config.yaml
arch: "conformer"
model: "sound classifier"
hop_length: 160
win_length: 512
head_dim: 48
qk_norm: false
moe: "soft"
moe_every: 2
positions: "learned"
kernel_size: 15
beta2: 0.999
eps: 1e-08
steps: 13900
lr_schedule: "wsd"
final_lr_fraction: 0.01
Rows from block 5 of a small sound classifier, named by matrix and row number. Rows with one number within an expert belong to one neuron, the router's apart. Each number is 128 + 32 x the weight over its row's rms, rounded and kept within 0 to 255. All counts start at 0. Numbers have three digits each.
After each expert's rows are labels from the 100 clips, of 14848, where the router gives the expert most weight on average: "strongest on" is what is common among them. Only what is clearly more common there than usual is listed. The data: synthesized solo parts of chorales (CocoChorales). In brackets: how many of the 100, against the usual share in percent.
# router: slot weights (model.blocks.5.mlp.router.weight, 64x192), inputs 96-191
# up: expert up (model.blocks.5.mlp.up, 32x48x192), inputs 96-191
# down: expert down (model.blocks.5.mlp.down, 32x192x48, transposed), outputs 96-191

# expert 23
router.46:141137159052134110076095100119155165114089108101100103107134153137143073132111117131100129178141158077053137082174154109102090139148099148137144154114125101063133121148139113181074138121132127122098088116135062103152134185157111090161139138143182127101119108157105070131092074054127144134
router.47:134151143141129168135107130175142145091126164103100114092189186111097160074176118087116080207160157100116147124185124168115139194128124176108080144123096095075090128130133081164126137201130118122131099165136049125130138167181117085136153127133129112167162091170179112139125095114200127101
up.0:125137171119189127159121119131169165123106165099210094111168148165135109103131177130122135158120150076140103145126142142115124152137087147129167062098118108133088148140099148092152142162149168135138084161212131136141180161152159093087136129067098125204093089149127102107088122143186131096
down.0:139105107137071162128059165102101121116176173130129148137132145119143165143136113114095093151150162125111071077098105133106049090097209173119149159152099075153139143145104114161109133171103158132110155092083094130133091169146120105144081113179132151123171175145147081175153114139089136084
up.1:112169212094176129131122111133195148099110135085171162109145166163139093114119168144137134159109132098116117139107120125129113141167062139103094043114138111124129108112096081091181158158164122130125076158183126162140146109144172098117118151095127100167056088138117125070052128132163158083
down.1:161095145127060161154097186117110113099133112103101170112152160088150163152160120116120127175132145123111084092103127090127090081127184149090139127172099058121155193153113149155123155164060128149147109103087112139129070169146101109106122124138139158129173178125143103213187152140091106120
up.2:135177216111176128110097155187193184094099153095146149134127142133122121104117145152147147165090157106135134125103086107138111152152107120093094068153145091098142100129094079091140162139155141116082101158160108156163148113144196121132095138070137091159146098104117142037024110130172160092
down.2:138130148083095168181058155110102100126139157146104204130171162126141174172148170129089112170107145140097076077074119092121084113150146184140131138131123089127173182135122137111102137172082151181174136096099097120118042163094066145083114109135126154162142167129163080185194153146096158136
up.3:079122107112110142155131145124154130141130065136123082066071158150182121122112069158139174128120080142135171151094109170133153060090138135137138146146135124139195170135148107129126099086134119130109139143099145197079088103113147182148086195108106102128096156102085159070155142140110082135
down.3:118134135078208062110191134078145142127118116150130157145124112136141120171133138131136138055052109188094148130149110142141115152159071072155183083075150166105112175109090174183152145133161074169154155111159130125052128122109105170149145112111086105137149147099095148142145127129134060158
up.4:102087135091126115180163126115144167150155101152099144101146173111115187097143083115153108103165121119172133165184166153086136137157112126127124161129156151163083112122114158138082110149163091162116154116082096117113077107147134158154154155120122095094191115171144130215128138208099115143
down.4:085087114131114109116106131154088130144145184134144178182102138159085010082161173110109121123106095138110073122101160107146194146168170130122102163145133116131116156194114163072116148111126056104081102161183121082116127116090140168106110090128167143172139156126071189123073165129154124159
up.5:093152129044146142131141085102205205137119099136122185132109163117150084206123125129131161124110098160083143118097101105149139117167072098114158080164165115172172101070079097104134106128120109164106131147154131179126116125098168130179083127136110072164112107100150172117076130111134101130
down.5:110124111169126110111170109095084122140104122097136094115091081139167077080101104139132104094122112119156179085115103147127122130096100096133127135184133156119123152113131107165106132134111101108171202142147148160093136103173195114111052146106134141128139131166122175067146110123116078124
up.6:109142171099192118158128112141171163124100154119194096112143179169144110116107178147132160148127141102136107142115152159126105133134090138126151042096132107123119139144129139096140160145157149137157100151226151140139176143152159097097134143075113112201085092166118115133090113120172114105
down.6:154112111136070137156079166073125107096133139158133139153158167120154155132164109110128104176148162128097086072095076109121079086110180150115138152140059078133123140125130125165114122160075143141112133080057112145132068189146096096112089105162134153115174175093135080165169110160107134099
strongest on: double bass (91 vs 1.9); note A#3 (33 vs 10.3); note G#3 (32 vs 7.9)

# expert 5
router.10:094096140102140097155154140133187133092124100090127150085188152145119157147186165112075128138149133113121136160144108145096132109129093141156167139147047118119106163142139206112147114149109138075202054199154159071139087124095069136080123150131087118181180121160107119169186166194118172138
router.11:107112099058110142163153150142206145130149091076155161089168173154139145098134129085137164153128097106125152056180126129065139109066163149127141134156089133087140144150151170079150118128071099132133114163142157124128089154086117114070145162125164144168167107143159144181132164134111114075
up.0:136093106138163138111187206145100124126120187167077119175151122117093146104114114120156101070126124186130145104167119136134150114110167134132080092174137088146087120128117082127115142157179140136145168076106158112117154081150160138174095080102174094131142152150100160165086113123149144127
down.0:141123099100125166190097145119101141155160092079129091113182063113177140121133146141135231141136101127185137170138119111144090136078121148135180096127084142084178145122112145166180135080210128165186053128170132144147129156057113112121150140129184160116086147096150126078059137098144170105
up.1:172097179194079159060118116116133061134087093118136139139085071095085098138145131127185041148129138119102094200117125091093113125131112093108139091130163098131082095133103197054158114121137152111108123150086105108178127132114162160129168106143127139189105144080145117120085145108162161131
down.1:099140105083130163136092130102079112093125121128144128135083123140111076108133105097144155092161063153082128093114105208094104116116102169163128176135153165136139148086119089168109147126113064071162166086122127133115188105173129149120105143163081139124114124137087142168147104120042130160
up.2:151151088135067123100128104134143068108108094138150110071034124178182071135131109160124153134155095108078137119093200150158092165125141126092141149130139150130148140105147117171129137080153124123122145129113171137145089090121140215136106199120076187138128132113096145094113183114090112114
down.2:155071142139117145110174062099181140156181180127097111139173112106130217144152129174118126139173110170109067094144131168120102107137167164148137070115132121115070137130131166118074088138122109089119123126176088148129166142180167095158158061116136151102146109137109100152108153102128100106
up.3:134107129155102056100076120117125129135131138162100135134053080100120076124117127161119182091122128144130162162122149097119156135164189126120121117142229138115154103153144083160085129111144098031102191111067150134159107081148125166187129138143116157106116140106138128141147120129144099107
down.3:166108107208114166154137121123126132161164176117114119175107142141120089159137137102170089113166153120138127193144165117090173119123156108146089203103175109102096157127167123075125154122254139136124154091135163155121152115125102137114121146171164118163127112202154139073140152123085138157
up.4:133109121153095176119118109123058110136124154088101127111121095120095104094098121127118118132158165135165125108175181194088116150096190144118150144139150118080092118172138079097070132146165129121147140152113158181162157123167174133142129105099165135145151051179091098090130078153127144086
down.4:113102178104110133172135161165109124124179031125125129139097172103154139142143113152107109131081078131154126150129081095179134111156116148164110131097103156129190150168113133126172091160111134110097104129157126064183087123076057093119100137144114095104097201050128164163120109180068158116
up.5:102153111144102126135128142100173125154108104221106092143103069131172150155186158122135086077101124134085151166124110074179130118119174107183130141094122137076152103084103144129060132114138111151124166112119095131115115122117124157184137154150154117098157156075163163125132138124159103145
down.5:057133109119135126152150089178100073121157153149127105061140154102133145148100155091137177165128160154067101154143150144106094127121113155057121100188145141129087095164123144078099112126151107134133147148152117222163092090178185118129163113091089117155120059154129164087135119079116140131
up.6:147162141129164093153110038078136144139138108190125099155105104134157114194121153126132069106113151127084136152112066102127134126134137066180125140103154174174180104143120117126119091103135148121131150119152118137080148123106186165165154116163101172089124192095152111129113140122121125131
down.6:122100108160109100108087118106120081136124174147148147081178144129098162099123090094051146165184191097119155106111122220153147129136104173098132101153159117090093172142145144141124163083183146088128161092114153124167092120119077124146118151124210137128142084135079189107108082064156148150
strongest on: violin (100 vs 13.7); note F5 (32 vs 8.4); note D#5 (26 vs 9.1); note E5 (25 vs 8)

# expert 8
router.16:093141129065169156082092077178189134120138109108121092070152179123123145097147154106073097166137098110072111139152114050149143122104140161112110127200093137090150160094123157098149126178096170141104100171161100113142144145076112078116167124174144132145142142166132115202139177109141169102
router.17:090183115160136176092140137086122149134170146107120107097130174133175159147110116167107124126113175104141101147158094113197151083175121164153120180182096129091113200121122161115187107131124159133136088133161169086133094147124082129086144068090122146103144178178136148107157185128072016100
up.0:129120143120111125115148155150128129157071133152117113199092093133149070168123109171164140091109118124105183098096135131108101124087193059169115076116176127122155145105130081109071121078189098104123169099100154172133057073140173159145099190110186068121118096104078158085089146152126088140
down.0:122151086150152047110119131144134161089068124122123147188075109152120100166075163186170168091128114135153179120113158096137117156171145064160094096120185160133174124119142121152134166100160096105138129150095111164147112158129114184138119089166146107119105141131093115088119117119119141140
up.1:180078099091164178146106060093139151159142159127148067121175140102113196117141177114106081133162152146116109141148175129100175178103125148085147105207143098131109136071156180104170099157105157144144071182151129129133176148127058076090188085092108135154130097187155073127139137092168171090
down.1:149119160091083134105137173156122089110156091140140106058139171171185136135163110094106129129120096103126120093152097121158084066117170138149097167166085154108224113157106194167104097164111132094066155139112115079101121145086116141117136139147140142088149196142150184153138116098095120123
up.2:202140059113134133155120119122113104204083199167110101190110111113102124134126138124123109140134141137172116125120150097062145146169138106117127100140149117124097131126160113079106143138179078129112118191135177130110141086098136110067142141103116122116167141114142127127099143190187138144
down.2:111101110137111171150131128142092125088197122117102123103157200151157129083128113101079132139213110156127116127157127142115140128085107171118146194168131094108183162155130141194133105171164137133141169137138128114123169084118116138084101110186190119110152194148133131086166133087078108140
up.3:127130110205137097124135121109080092128080184148102119169082049093098127097101112167144142093158159120203138127111168138107162136124139108117118104071151132128093081164139071125094122099200089102164132106130175188117125043152166140126124151107133142122123128121074159088112080159119097133
down.3:179169113145118118152195133125163135155132150161123168142108125161152190080156140108128146055156121106169164182193118121165149127128045125159081168092137154140140149131132135184115105137141128190097169163156067177137107107104078136085146118123122131105134204127118184170121175120102131123
up.4:150128102195102082116141129095091117126081170170104138196093089098066100143122120158168142064111130182190156129141168145096127136134125084130103119079171162138105130133140095130092146115185101072163163104111154138126120040157139150117096165096156172118143108114081145115119125149117069158
down.4:098151087193083049188128145115149099132131161144103113114078127099171142123093103121103104093181109140145188125134116148144106123166122114162096122131119146118152198179138192158156145086144068163109121143118102121108111147103074182131067113149107144092097147112110139110137133187090086177
up.5:154157090138094082161102138081124117182066120179080120140076080138130140132099105207189157077095143127140173160112129125136136094151121120147074123073138145140139122129133106149126114075169119066125195077107149153074134091155100187119055118100094158080076154080073133099146120123098149123
down.5:160186072184119109107115133142115111123115155172096108172115103116116121145104092155142140095122127099123140126097171162147159116146099073116094178091149140143119138157146131084103170112181098131097178090103142134139094064097116168150101107118105112093116148114143187032179119132186109197
up.6:114147159130105093120139171123137124131077108174118156182081099129138046149124127158192173110087133122148183121078154133154087138098169082166130079071182145125135119143127109112094151077163087102136166123115166133106078063123187159158096179125176090135145116114096166118108145128114096156
down.6:112172110140137109082148225164190088122120124134109164124089130158180132136098125131128133091168148108147122082137132133128084101155162112151087157088134157135176109141145155139134115086122068159105189112086093130140127126088082162129084133113160101087128172133126162114146125082129147163
strongest on: violin (100 vs 13.7)

# expert 26
router.52:166116117204121154104122114160051115070130178066123106137180124131103139111155125090109087167166166126172094141162124181071110168101142194087104157123110098106066140174123086133146137150141156088119109140157113114170156155187101093115130089133132153136141084176154072137103123119145177123
router.53:141118096091149141133169074069132175124122146180098117169181097129111160165133178129158071101087174117050115103126082079126156139125144011142143117083097137082110124061106130161150123172128076129140128114113095146098151151148089087140147077124134132138108122128127097102182106094153090102
up.0:060171193093175074119168116121192141183145111101181130069115154132160109077124117199160186086143059138147126141113175149173138086134113142119123081159147153148145154163122188093138133083124127101148142194157187110113095092070157185106104157071151116142113165133087163164112171147085114142
down.0:129164181135124093155113100111182159157091112130106109080157129114116080159090165151124159132077079088119204171153135173108131062180094139156107071150141166199138109187110149117134084146134109096103140180151143088142110167121125192098108185134138120134136143057111124167161161157140088095
up.1:059155143091165057137170122100155117167108110148119088103078137146154119115086084191135173102115062161124140145150132136138141068144156119146133146131126185084129113139180193098128146076102121113152157154120159135090117135071142203127125192092159119105097169108085170168149129135070091138
down.1:142093102092141143135157099113148137141094174138134098125057154173186171139140098094108123091103125126131117129129118124130128071154101163125174122171094142123191160177171159122130087083102107166103139146117115163127100132084070133140148155127192180103161194148109173128143101143075086131
up.2:119130102133110139181129128126117085126088092139095086103134137195190147125087074137124130119142145160114086094150140192100121063123156164140100158105095161080153178152205121165096149107169094108176191089108153186122064152171083135094050120172149171091122128167067136133164129084090082122
down.2:157130160110165130071140137144167173116175163109163178122154099084078151107178156134127086128104115123114133145132103070114167170138077091117171098142167102172081109064065125079181110156104158156104085155171112077133189124113179110154154101097078111189163133083189101122104125144159165149
up.3:079187191120129062114125151138155116117057051126136161108103140128162097104070111164143172105108097129149159123101156162146090155163102131143080117115176125145169080153112161118084139040137105083116142114100090136088109077128154164174070179130142078090087089106077140082115118102143138159
down.3:085174118093098124115096188133091064112070032112120171102116111192193041128159132121110162146142116158128124080114107121138071097140128090147092142154111144105208085188145163121130118128110139097119157141127137133191066134170144166159098189165129107120152135152111142159117139072090143142
up.4:140098117091134143154195127121171128181197179149159104137122138157131146111136124119138137089137125110127113118130147156125126077154098112121222154144083125115105191146154099126122077133050093168155157154160209166078108149123152143076107128050150163145149184143130161131129150207092064157
down.4:147192163184105098112105206162060134065125071105125161087112118122128084101126127129124122201132139162164121147099150139103117136115124125119081110111179096167095117126128177137120198178164174078100093117109111097198112084140118115125153126121127102150131076123125096098077112102113172121
up.5:132104110084149141185213126114161121196169159150162108118118138172161140133119123151129156102122107125133131103125161185122130070135103143104197153135085162114140201120187156117132107127095125148158153135181178164089084145120133144061137124084142172141105209135099159140140194165083078152
down.5:131164156149091061095132193160083141062124084113160131132116081127078091098125098132171125167130135111185136151079127122162116155133171108121104097099193113156080087100100114102143187162158148075096112112097105107157154056151165121163082118137134106150096081118116142059077126150161158141
up.6:098162152091135110156182143134169123202138063125170125110085161170187118129104119163110139077112048152122164124127119146157151053139123124146117098141141161155165176153140170116133147098123115117138162147174171124114071091078122160119097139117133151126140210129092169167145167157084092160
down.6:108124128122125100151118128089184100180141135139151135100084129117131145143102106141142120122101071132123199122154131142139134003181140161152116136157091127088190105163135171154155043131140130136132167134118159116132128167092132175116108115098122155090133193082112168192132201125106090149
strongest on: clarinet (100 vs 9); note D4 (38 vs 12.4); note F4 (31 vs 9.2); note D#4 (30 vs 11.2)

# expert 9
router.18:155157120098113119136127109150147154159142140109134114099115173146083174081180144128098127107156098098126141120147141154117134114136131094127115094181116108126158136137117249082098072128085155156178140145178126157149127101172133122116156100152102167147109188119162133158161189171105128098
router.19:160131134178140094141145118204127075138112140196144059091105153157109141126130104145143131075104165124146166100166103140164149078165141153129063167098075154137152152118130124116109138108159140084101187128134105136089134100123099140116078131123084193116132172108078112093156121163092122147
up.0:115094080097102187145092078099130128094158193164110142081114150149175104124102119093111098161212188085148083104086136089133107147107118127055171143207122099124127139080143082149101113095079159181109124090130171124149108131180152096132106160140133120148142092157166157094105131111139089160
down.0:065152202106139145086117142135124142118103114130158066081099113149126131065125129161125169112124074126092120105049182130187157110124138187137105162168110195151093103156144186101139120071095136110186115132123159166110204154157109142098123089093118059145133109164082186142080115085124101117
up.1:144105078112121169144099055126135159100149155163094087126148141137136110096133156096080109136222208104113089097139099136102102150105091093084189162168096099088103156101204088112080154115108145168143147123125168142149120158198168066127102120133135081148130080149147168102120117099142095138
down.1:114165163081119183081125148086184096073097153109102110043165209131159176073079088141124191121144111100100097074147147148099144095126122158124146139187116106104148148132143110142088119072074121095169109080101146174113198135090115156140123158118154117133126142126144107137093147156066085127
up.2:148125119115122227125105159142075084090139140127112145103107124128173097147103122089108099164164110168080097150097132117127093195132169142109157148172099076117111123105122118190083111160087125204117136082141136131175157133187142061148152134159159071129160070166164124106096113066132124143
down.2:146123098175102135074113141133109097148123141128124129144086130152098116068135075124159136118164185169131085107124193102104131106096143165133141135146179168101100112179187120152120149144139128080106182102100130194118096111157179153143108136137183157082102122167103168060050163090146095121
up.3:154075101070123171149146077141124136150134154149085121100118128113109115102148130117114101120194176106136117089104111109125169090078104118126174187200094093134147149049139100076070104154086187166116164129140138177142113168104188093104121130150113118103171106145150182149140129127123129146
down.3:080155117100168170170137115071135100136112098127124105122113112195125120067107126161092155096074082116151177128143149184119093143120098181123096166160109140130146139202152141161106103106114114107190144075150154153102107115188103144083124162127111102167126092195063103138148090095112096056
up.4:169147160191126073119092151211180106135073128118158152147122135152118139151148119092134133114128113088149149127111122134137118139147130157140116131117127112152131071110154180119100214113129192109099165163149073139146111100123133142179086157126098122125104169093118164134125085125109147158
down.4:162096104214088135155141114146083093135176169137107161215135105046059124173152134140148088126150192112126115174207163131102103165142110071108162147069097073117106126113095080155115100193158165129115105138137149080140083137153161149139145108135138150132141174116161101132113126138166100109
up.5:105083101106150175109110124088118139141108162161095158092092127141173109074111125137143116157168092133121108128064127047172105147119112088081192131195158100119143110109105075109076121101058130179127173114159162161153169135131183100146072208127163112170152105124119176142092093108120110167
down.5:075150111125143117148148087086158065124169110150112148138160166143181180116069089156172179095102072101148129153157139158137157102126096194138116134151114155141157159168135133127168139094148129082157167099180189181106174118169113176044080101105074127173127132125054156132150125108118094166
up.6:155163128175123059109116123163132079142108108153173088165085144162126109139147096128147183097149091105179181120113108156154144106169090165153105154103116141157162138151171145041112191058135151080150173152156097141105078062098135163116072125095132144117108168093089157110132116148080114138
down.6:174110094175083124131106163172102143084130154121114158145114095062065110135165142092120057177157190112128128130145084130131109168140137097113112130069117076148116106107117065155114105166141160116072103123150098094125140115105151103163148107147133115132144178093148084121126098168166145120
strongest on: flute (100 vs 8.7); note F5 (45 vs 8.4); note G5 (38 vs 6.4); note F#5 (31 vs 7.5)

# expert 1
router.2:169142105145113075080136180107139103154112129175159093136134081142110138155172131112120122108076175088143153133195080093133123063065165097208090109092140111143126149129113155130156148195173083094108118106088085076141108108116131125175149073161105140131132196102115084111187106149125130068
router.3:096151118121155112162171155139140136147140128076171068112128162136094179126141078131108150105126125118163133160164127167087159087071130158123115155128091149138133131176182190141166165135143159067167101126139181108156091157131079148074159111163140167149139172145141145204152133188162167117
up.0:137126106102102130059135148093147128134161148117140115139136129116158099125152095111120094115213120176078129095175119083069118090084130096143169172138109099158077186118126099119095095176095135177092116174138138093177100156125195125168145107170219131143144131121162146127128075154150144100
down.0:145168219123153099131108107157104139129155089105155128121146133073118144057128142184124203178115105113123114123089168190094099132112108144065105108187170145155087139103134143076137153108139137112153076104140108135114151114145190107135172151088110129158108097161109134113057172118135126148
up.1:145149120069124130111144148048134137116149106173175120180118097158131108167158121107121123083148137184091156136154107105088108089082140077190183151136183113150097187086153171084055144176118101140115155150112116110126100145154209147184108113125183122133126116100118129114142092147113106099
down.1:099146133136138106144102111150175125099121167130138128108112144105120136093078157175100166144093104119147106111106127163096145191173116116094102076131105145162062119154089138098102127084122073096135124129110119159090089117146194152136105158048163068172104120141046094110111106122178116160
up.2:109067080124079153140163121131132171136117148128111137102092097085159108134077131078152096141222133160082121150054151149122151157151170112096160154183196086071160087128121090142086133214115143166121154081112161149111137190150105091115126132141064128081155102119130145109114159115149118091
down.2:156185125126130061136128116097120161118113113099173166132129170126122052141083140179178152107101110097198135128077114125129129176189151160097135065147163122140094133125097118119148152104137093073155111197138123147143109095105189179076126209156176082137091090087090117127080133140145120158
up.3:098109115102154194166118109135122108155148167128137134087116117106180100124111184134142109098148095120097111130083104113167128095155135105110145123148148102123105140124118090115155078065072157219128083100152163139087203194148121088111123138165169055156107089118140142116109156139118146167
down.3:139138158162121102115107166113107119161128103142145134122130083125119168084099169150163188122140132101115103167159161186128143111112143194151132159202173212122091206161155130145105143110186138116099101143084169131149083117136133179098179154107129137163149087142072072132062091096157078153
up.4:074153186109163180155137089157196122099167129093168139078097147112146081103115130157108161131135075099148123178087144113184088132119093116077208078196135118159134139130086114110115113091075172171151086169159169151133126108109175115119104177089145112192117120129105147083061153157078163175
down.4:129157161140144085093103124112160190099130107058141116135111120099084106086104142178129199094066098099199112157115133169119127147165138164099069128130161115137080100080108155113141159163179099086138101153120099166136157065104237141086150183048114109143101135116048104131094134115138138091
up.5:107137098049115191061089088078143123157121150163153112095150138091125083142165114158116081134162102137094102139102098087148141128085146083114204069165113079111096128041111077114106144163128132183167135122170116106146145146094140090137136150086167103138098149117167141118101100071141087122
down.5:101136153122143060161094171108084106142112109118168129139134128111111128114102148168123196145125105092103154136148140144110162106170110200138083142106142139143115103141128179140129125117192109088166167170133167171137156146173123158077125163084115120125154118109103140145139136130152107152
up.6:158105123127071149153153089048128147129131151136150128164159093098093107120134149107094094123111140132118126118132156106113146116116117140163133112135143088156094160123097116110075080159141154175110100127086114124150119152167158086144139080137165153164094059164150061115116110156194142057
down.6:081124128103126124139135141106102116109093096155070120110085127169201124108116084145109180147121139096089178136120083136165113060061153154118105128155105110113210171148150162088115151117113108149136146096117132116127091103118209173166030149085152133080145151116096166104156135169071105185
strongest on: flute (100 vs 8.7); note F#5 (40 vs 7.5); note G5 (34 vs 6.4); note F5 (32 vs 8.4)

# expert 13
router.26:119117135114164127098126145101142170093153145065173157123126143136163137142123104084140134185135100118096160138139095144117133168123115206138131168134109140129128122116110155174126157155102108107109113162185135116168103170082182069140150190141176088123159161145166138199113152155145135134
router.27:113125198063174138144148145127160173113137124079122115164197164140111136167152132099109113142088089092113053131220122154115052146080116188157157144139083155112110186135149173147089154179109125135154124179158096072137091125116126076144168153135171140166130134207126130173093152146158160115
up.0:151176126147115070191109167134109129151133065120146062153142078117097148138153120180114121111122139144209134131136132082177086166101104066153169097123133118133132181104124119136114161104130108135109196099153151154137100071148148160117063153137141155126187117137092119138116101125170136146
down.0:098096154177103168070087080175184135133118156183129151149094110131160140113085165058126170103152142119068126058157098109175150106175076150105111143138152048116104127171140184127127139069142102149136108127132159111070181110123149192112134124140163135100165124154121134098081058138093148157
up.1:108104132113140136136125155094114135127126112108120114178083200187179171116137109157135143143185143098116137118104123113104104153134092098133102148115128049147088179182120160105143172116148133205103146166167176142166134127144131179212136082159129103083122126074132148102144125147051135138
down.1:114114091120127078150088143207085160162163117095151078106110151098159109203113101150093065112100125149158154116111114153128121098111140164160145155100130185106151111103122136099115175107095156132173111174136121119125169115178177122072127168125077100143112132131124108189148119142125079080
up.2:074161135068119163086119118072148083178153130129183130127130137147124147141137121112134157153121165139067096146172152142134124073154103168093153095142101093100176077106118138133114182116186075124167175148186159166149186075172092130133083112120153134125122103134159134117108110168174095126
down.2:097137129082116134198149125150165048117191188120107120162137145175091114105138096138175113156160094206144128114183113123037126130167138086111118089123162068115135117132101104135128173086097137098169088133145103170139150131114104117118115116101114082099156090124156105150130136141096174139
up.3:178110151137090172156174119091121097150175115199162121139104054136111119128137112129132159076175135123174116122101041137134036153074145102125144140113104127119140129141192145133144138058141111076139159132077149118136101092123101162174081143095132118074162155098088173130092165055153118117
down.3:123137136109151150160111085126119183127071162143121143155122160134151082119107115112149136109149191119129163099057158151136138067106094170095074121148168120113098108112129098129100189080117090145097120159143113211094166083097163211130116114121116086102090078141157107175104140124064137122
up.4:049118100155126168118085129084121114151130104109140083098166148112066110113121136144112156155089064168054114127145173195115159143173122145129157114121116120112128092101096146160159061105134093140172167139135177155149099157144125144056114157136116097154102064173128112121106146094071172091
down.4:115190174126077086137099114114126137110134171166090149145105119152134098143182156074100137099157096158167151158113068123128145154141156145120130116113102099139151171132130064123111116173098140063088036166154107131154097081136109123126206122145123090103131151107162137118177098203136204096
up.5:126119081140142117040132143098094157090094150143179173068125131051118082084137074100115148076145165147179141068103154118102164160077136108108172141112145105128156129137113121123095145139214148143141128173149128112129137134120085169103177149126118164106146143133101171064180114203175143140
down.5:155137111100063086144150118134150087112165127082104139119149186164074151184070139218149113106135115145167161123117098085166151159128100139144137140129125137153129119110212146176152103115197147139180124127137134140090187130142150154111102133143138146095157100084118186102118118100153134101
up.6:086154148146119183117116126102124161112112077151094132132177135122114153153112167115123139189106147144118124159114114160092111125147108110132105093099154096097084082113146152094127052144167104131166088114133066139143129175208136048109097073065097043153104108085113108104121086122125197105
down.6:155180112100157144164121191112076157076154077145147100109175138118090128134116116090070147108177139113150141113123085123126151145091139109072151155135097160133210131132092163099137141143109148155091126102105131148131081109057137179131166182195113111153176189123161109165158172133107137149
strongest on: violin (100 vs 13.7); note D#5 (31 vs 9.1)

# expert 7
router.14:099097159144128123129152139093183145171157136165134095154134133116117159179174139103143088130094129129108146137132091099198149101098131084176138111109082142142107158084054139137140094149132154148101117151145108074147106134106135129154191097115174173124144161127137101157178119127153138104
router.15:128157124118088137168064176130096101087085094099104152127155130166153144102123094113129122172094137150124134127181153158113107213152118187089076153095099171086165119151190142130077147159169128086127117113087090097138094091160107143101147101127121172114185105168093091145176099089121091132
up.0:068150203120128108110118150184141137129128106081103181137150179120140091046098143136160137179065097145082101103089154141150093166171080135077126103176131119087149068136116133136113130141115153125152096131139109097146147115148129147114110157141161088127167086114131141134103101127130171158
down.0:185080069180089109152118148087089103165173144145090105164116107161146186119095103113160119090116125105152123137206161152133133142142200147123115176137063148088147154163139151145131125106125131119164169115122134124120097126154073131082135066146071224101105130139128118160155136136105105126
up.1:090168180107171133130102101154132140162115177085134153153141130110077126058137150167165133138116104130111148094116175147160089187215053133090149114198155143111095107116152116101108136171114158129147075149166168136105203061135136097089147115111106112142157106141105112129101098126113109195
down.1:129131111170110167094077150146091104150137099139120190132076139201193111140124132106090148119157181106127061061088118123168153086085136158161123189158108071098169164129128125140093142141164164105119156087078130153118068132119149093086131110188143149035112123156152150143128180103076114172
up.2:109109139143080125074130168159153121150123100137134152077131160126145095111160177099139110166139124133079131080113087082180103114125147123146127098154142071148160107101082122136116112189111159134084100130112080074131150159126157109188115156164130072140128160109183128137059145129164203116
down.2:114108092092120164117122142106135149078078144167097072190134090110115181132144091176132079108058200181092111103142125108112137174104169106130141148098117123130117131119134136128108135133124139146108188040117121157125138190194032109188110130170120145109153095149118074089173070154121121109
up.3:132129096090131197098139109140123149154169164153141138139122133111156114150172128085105132125161138107074161082110124085160160135110048075095190158166127103120146151096118129085129055113062182194073121164140127106109089121093197102129139130116178129147114114124186139155066182173119126157
down.3:097194143073189125103106117074162153104107141141159130130115059169098135146129193167116124067071092126078150147134125143133128143128108076199158064120122170146100105122124172143163151124122128156150048106120040127073120170119123135115125179135122147141089128132080163106174148084120166105
up.4:120095149146155132110171115152174097177159153164135079104125135144158124116183131174112120056120079096161172081135124065162152137122089127192179156144094109204129162114125150068151092084117159119120155178148152129123170089088167119152134152048105122175145125067142174147134153143107092172
down.4:165149093122096101095086146161117076130063110139070134110093125141112088129164099112086139157121196089109115100134108103173090144116167132187107180130111102130188160113083142194108128107118131059127156131077123116160091168154059149125095111148084094087174150095112070136133121053096113124
up.5:149114164154099159084142153156152136157134155140119138098123147113191107126162106087155104138215151169084109124079143057136057130129176081124173127166179076136140134077084080113084158189096146149055099105093121090124133154095152106152138153178133100102123127111142134148049133130201123093
down.5:081138188090186106140133103120137181128113152090174144106123139162115137109070172169150160142111077106121118133160109148083110157182071102146105091136167168095077104142164115128132155105148171124175085141175100130116171133128139146132183136080137127121108114139066095093145156083115115135
up.6:093147186113153141121132141175130144133100105077134188137165161148124092087109154163144138158088100136110088115067152123166076175150092115088131081181152127109139098112093119127123150149108120147127090125137119111179121116150124109147072167138164063157148104126128145121100117120130175122
down.6:147104113181103121191103176117073136119158126116149177107132132095121207102144091125149124101129118075157095132213158157091153114132166130112107177114061162095136172134162191133148099163162135083128125143127174136089146129146081129051168047149061177110146108152180104149144153108114122127
strongest on: flute (100 vs 8.7); note F#5 (38 vs 7.5); note F5 (33 vs 8.4); note G5 (28 vs 6.4)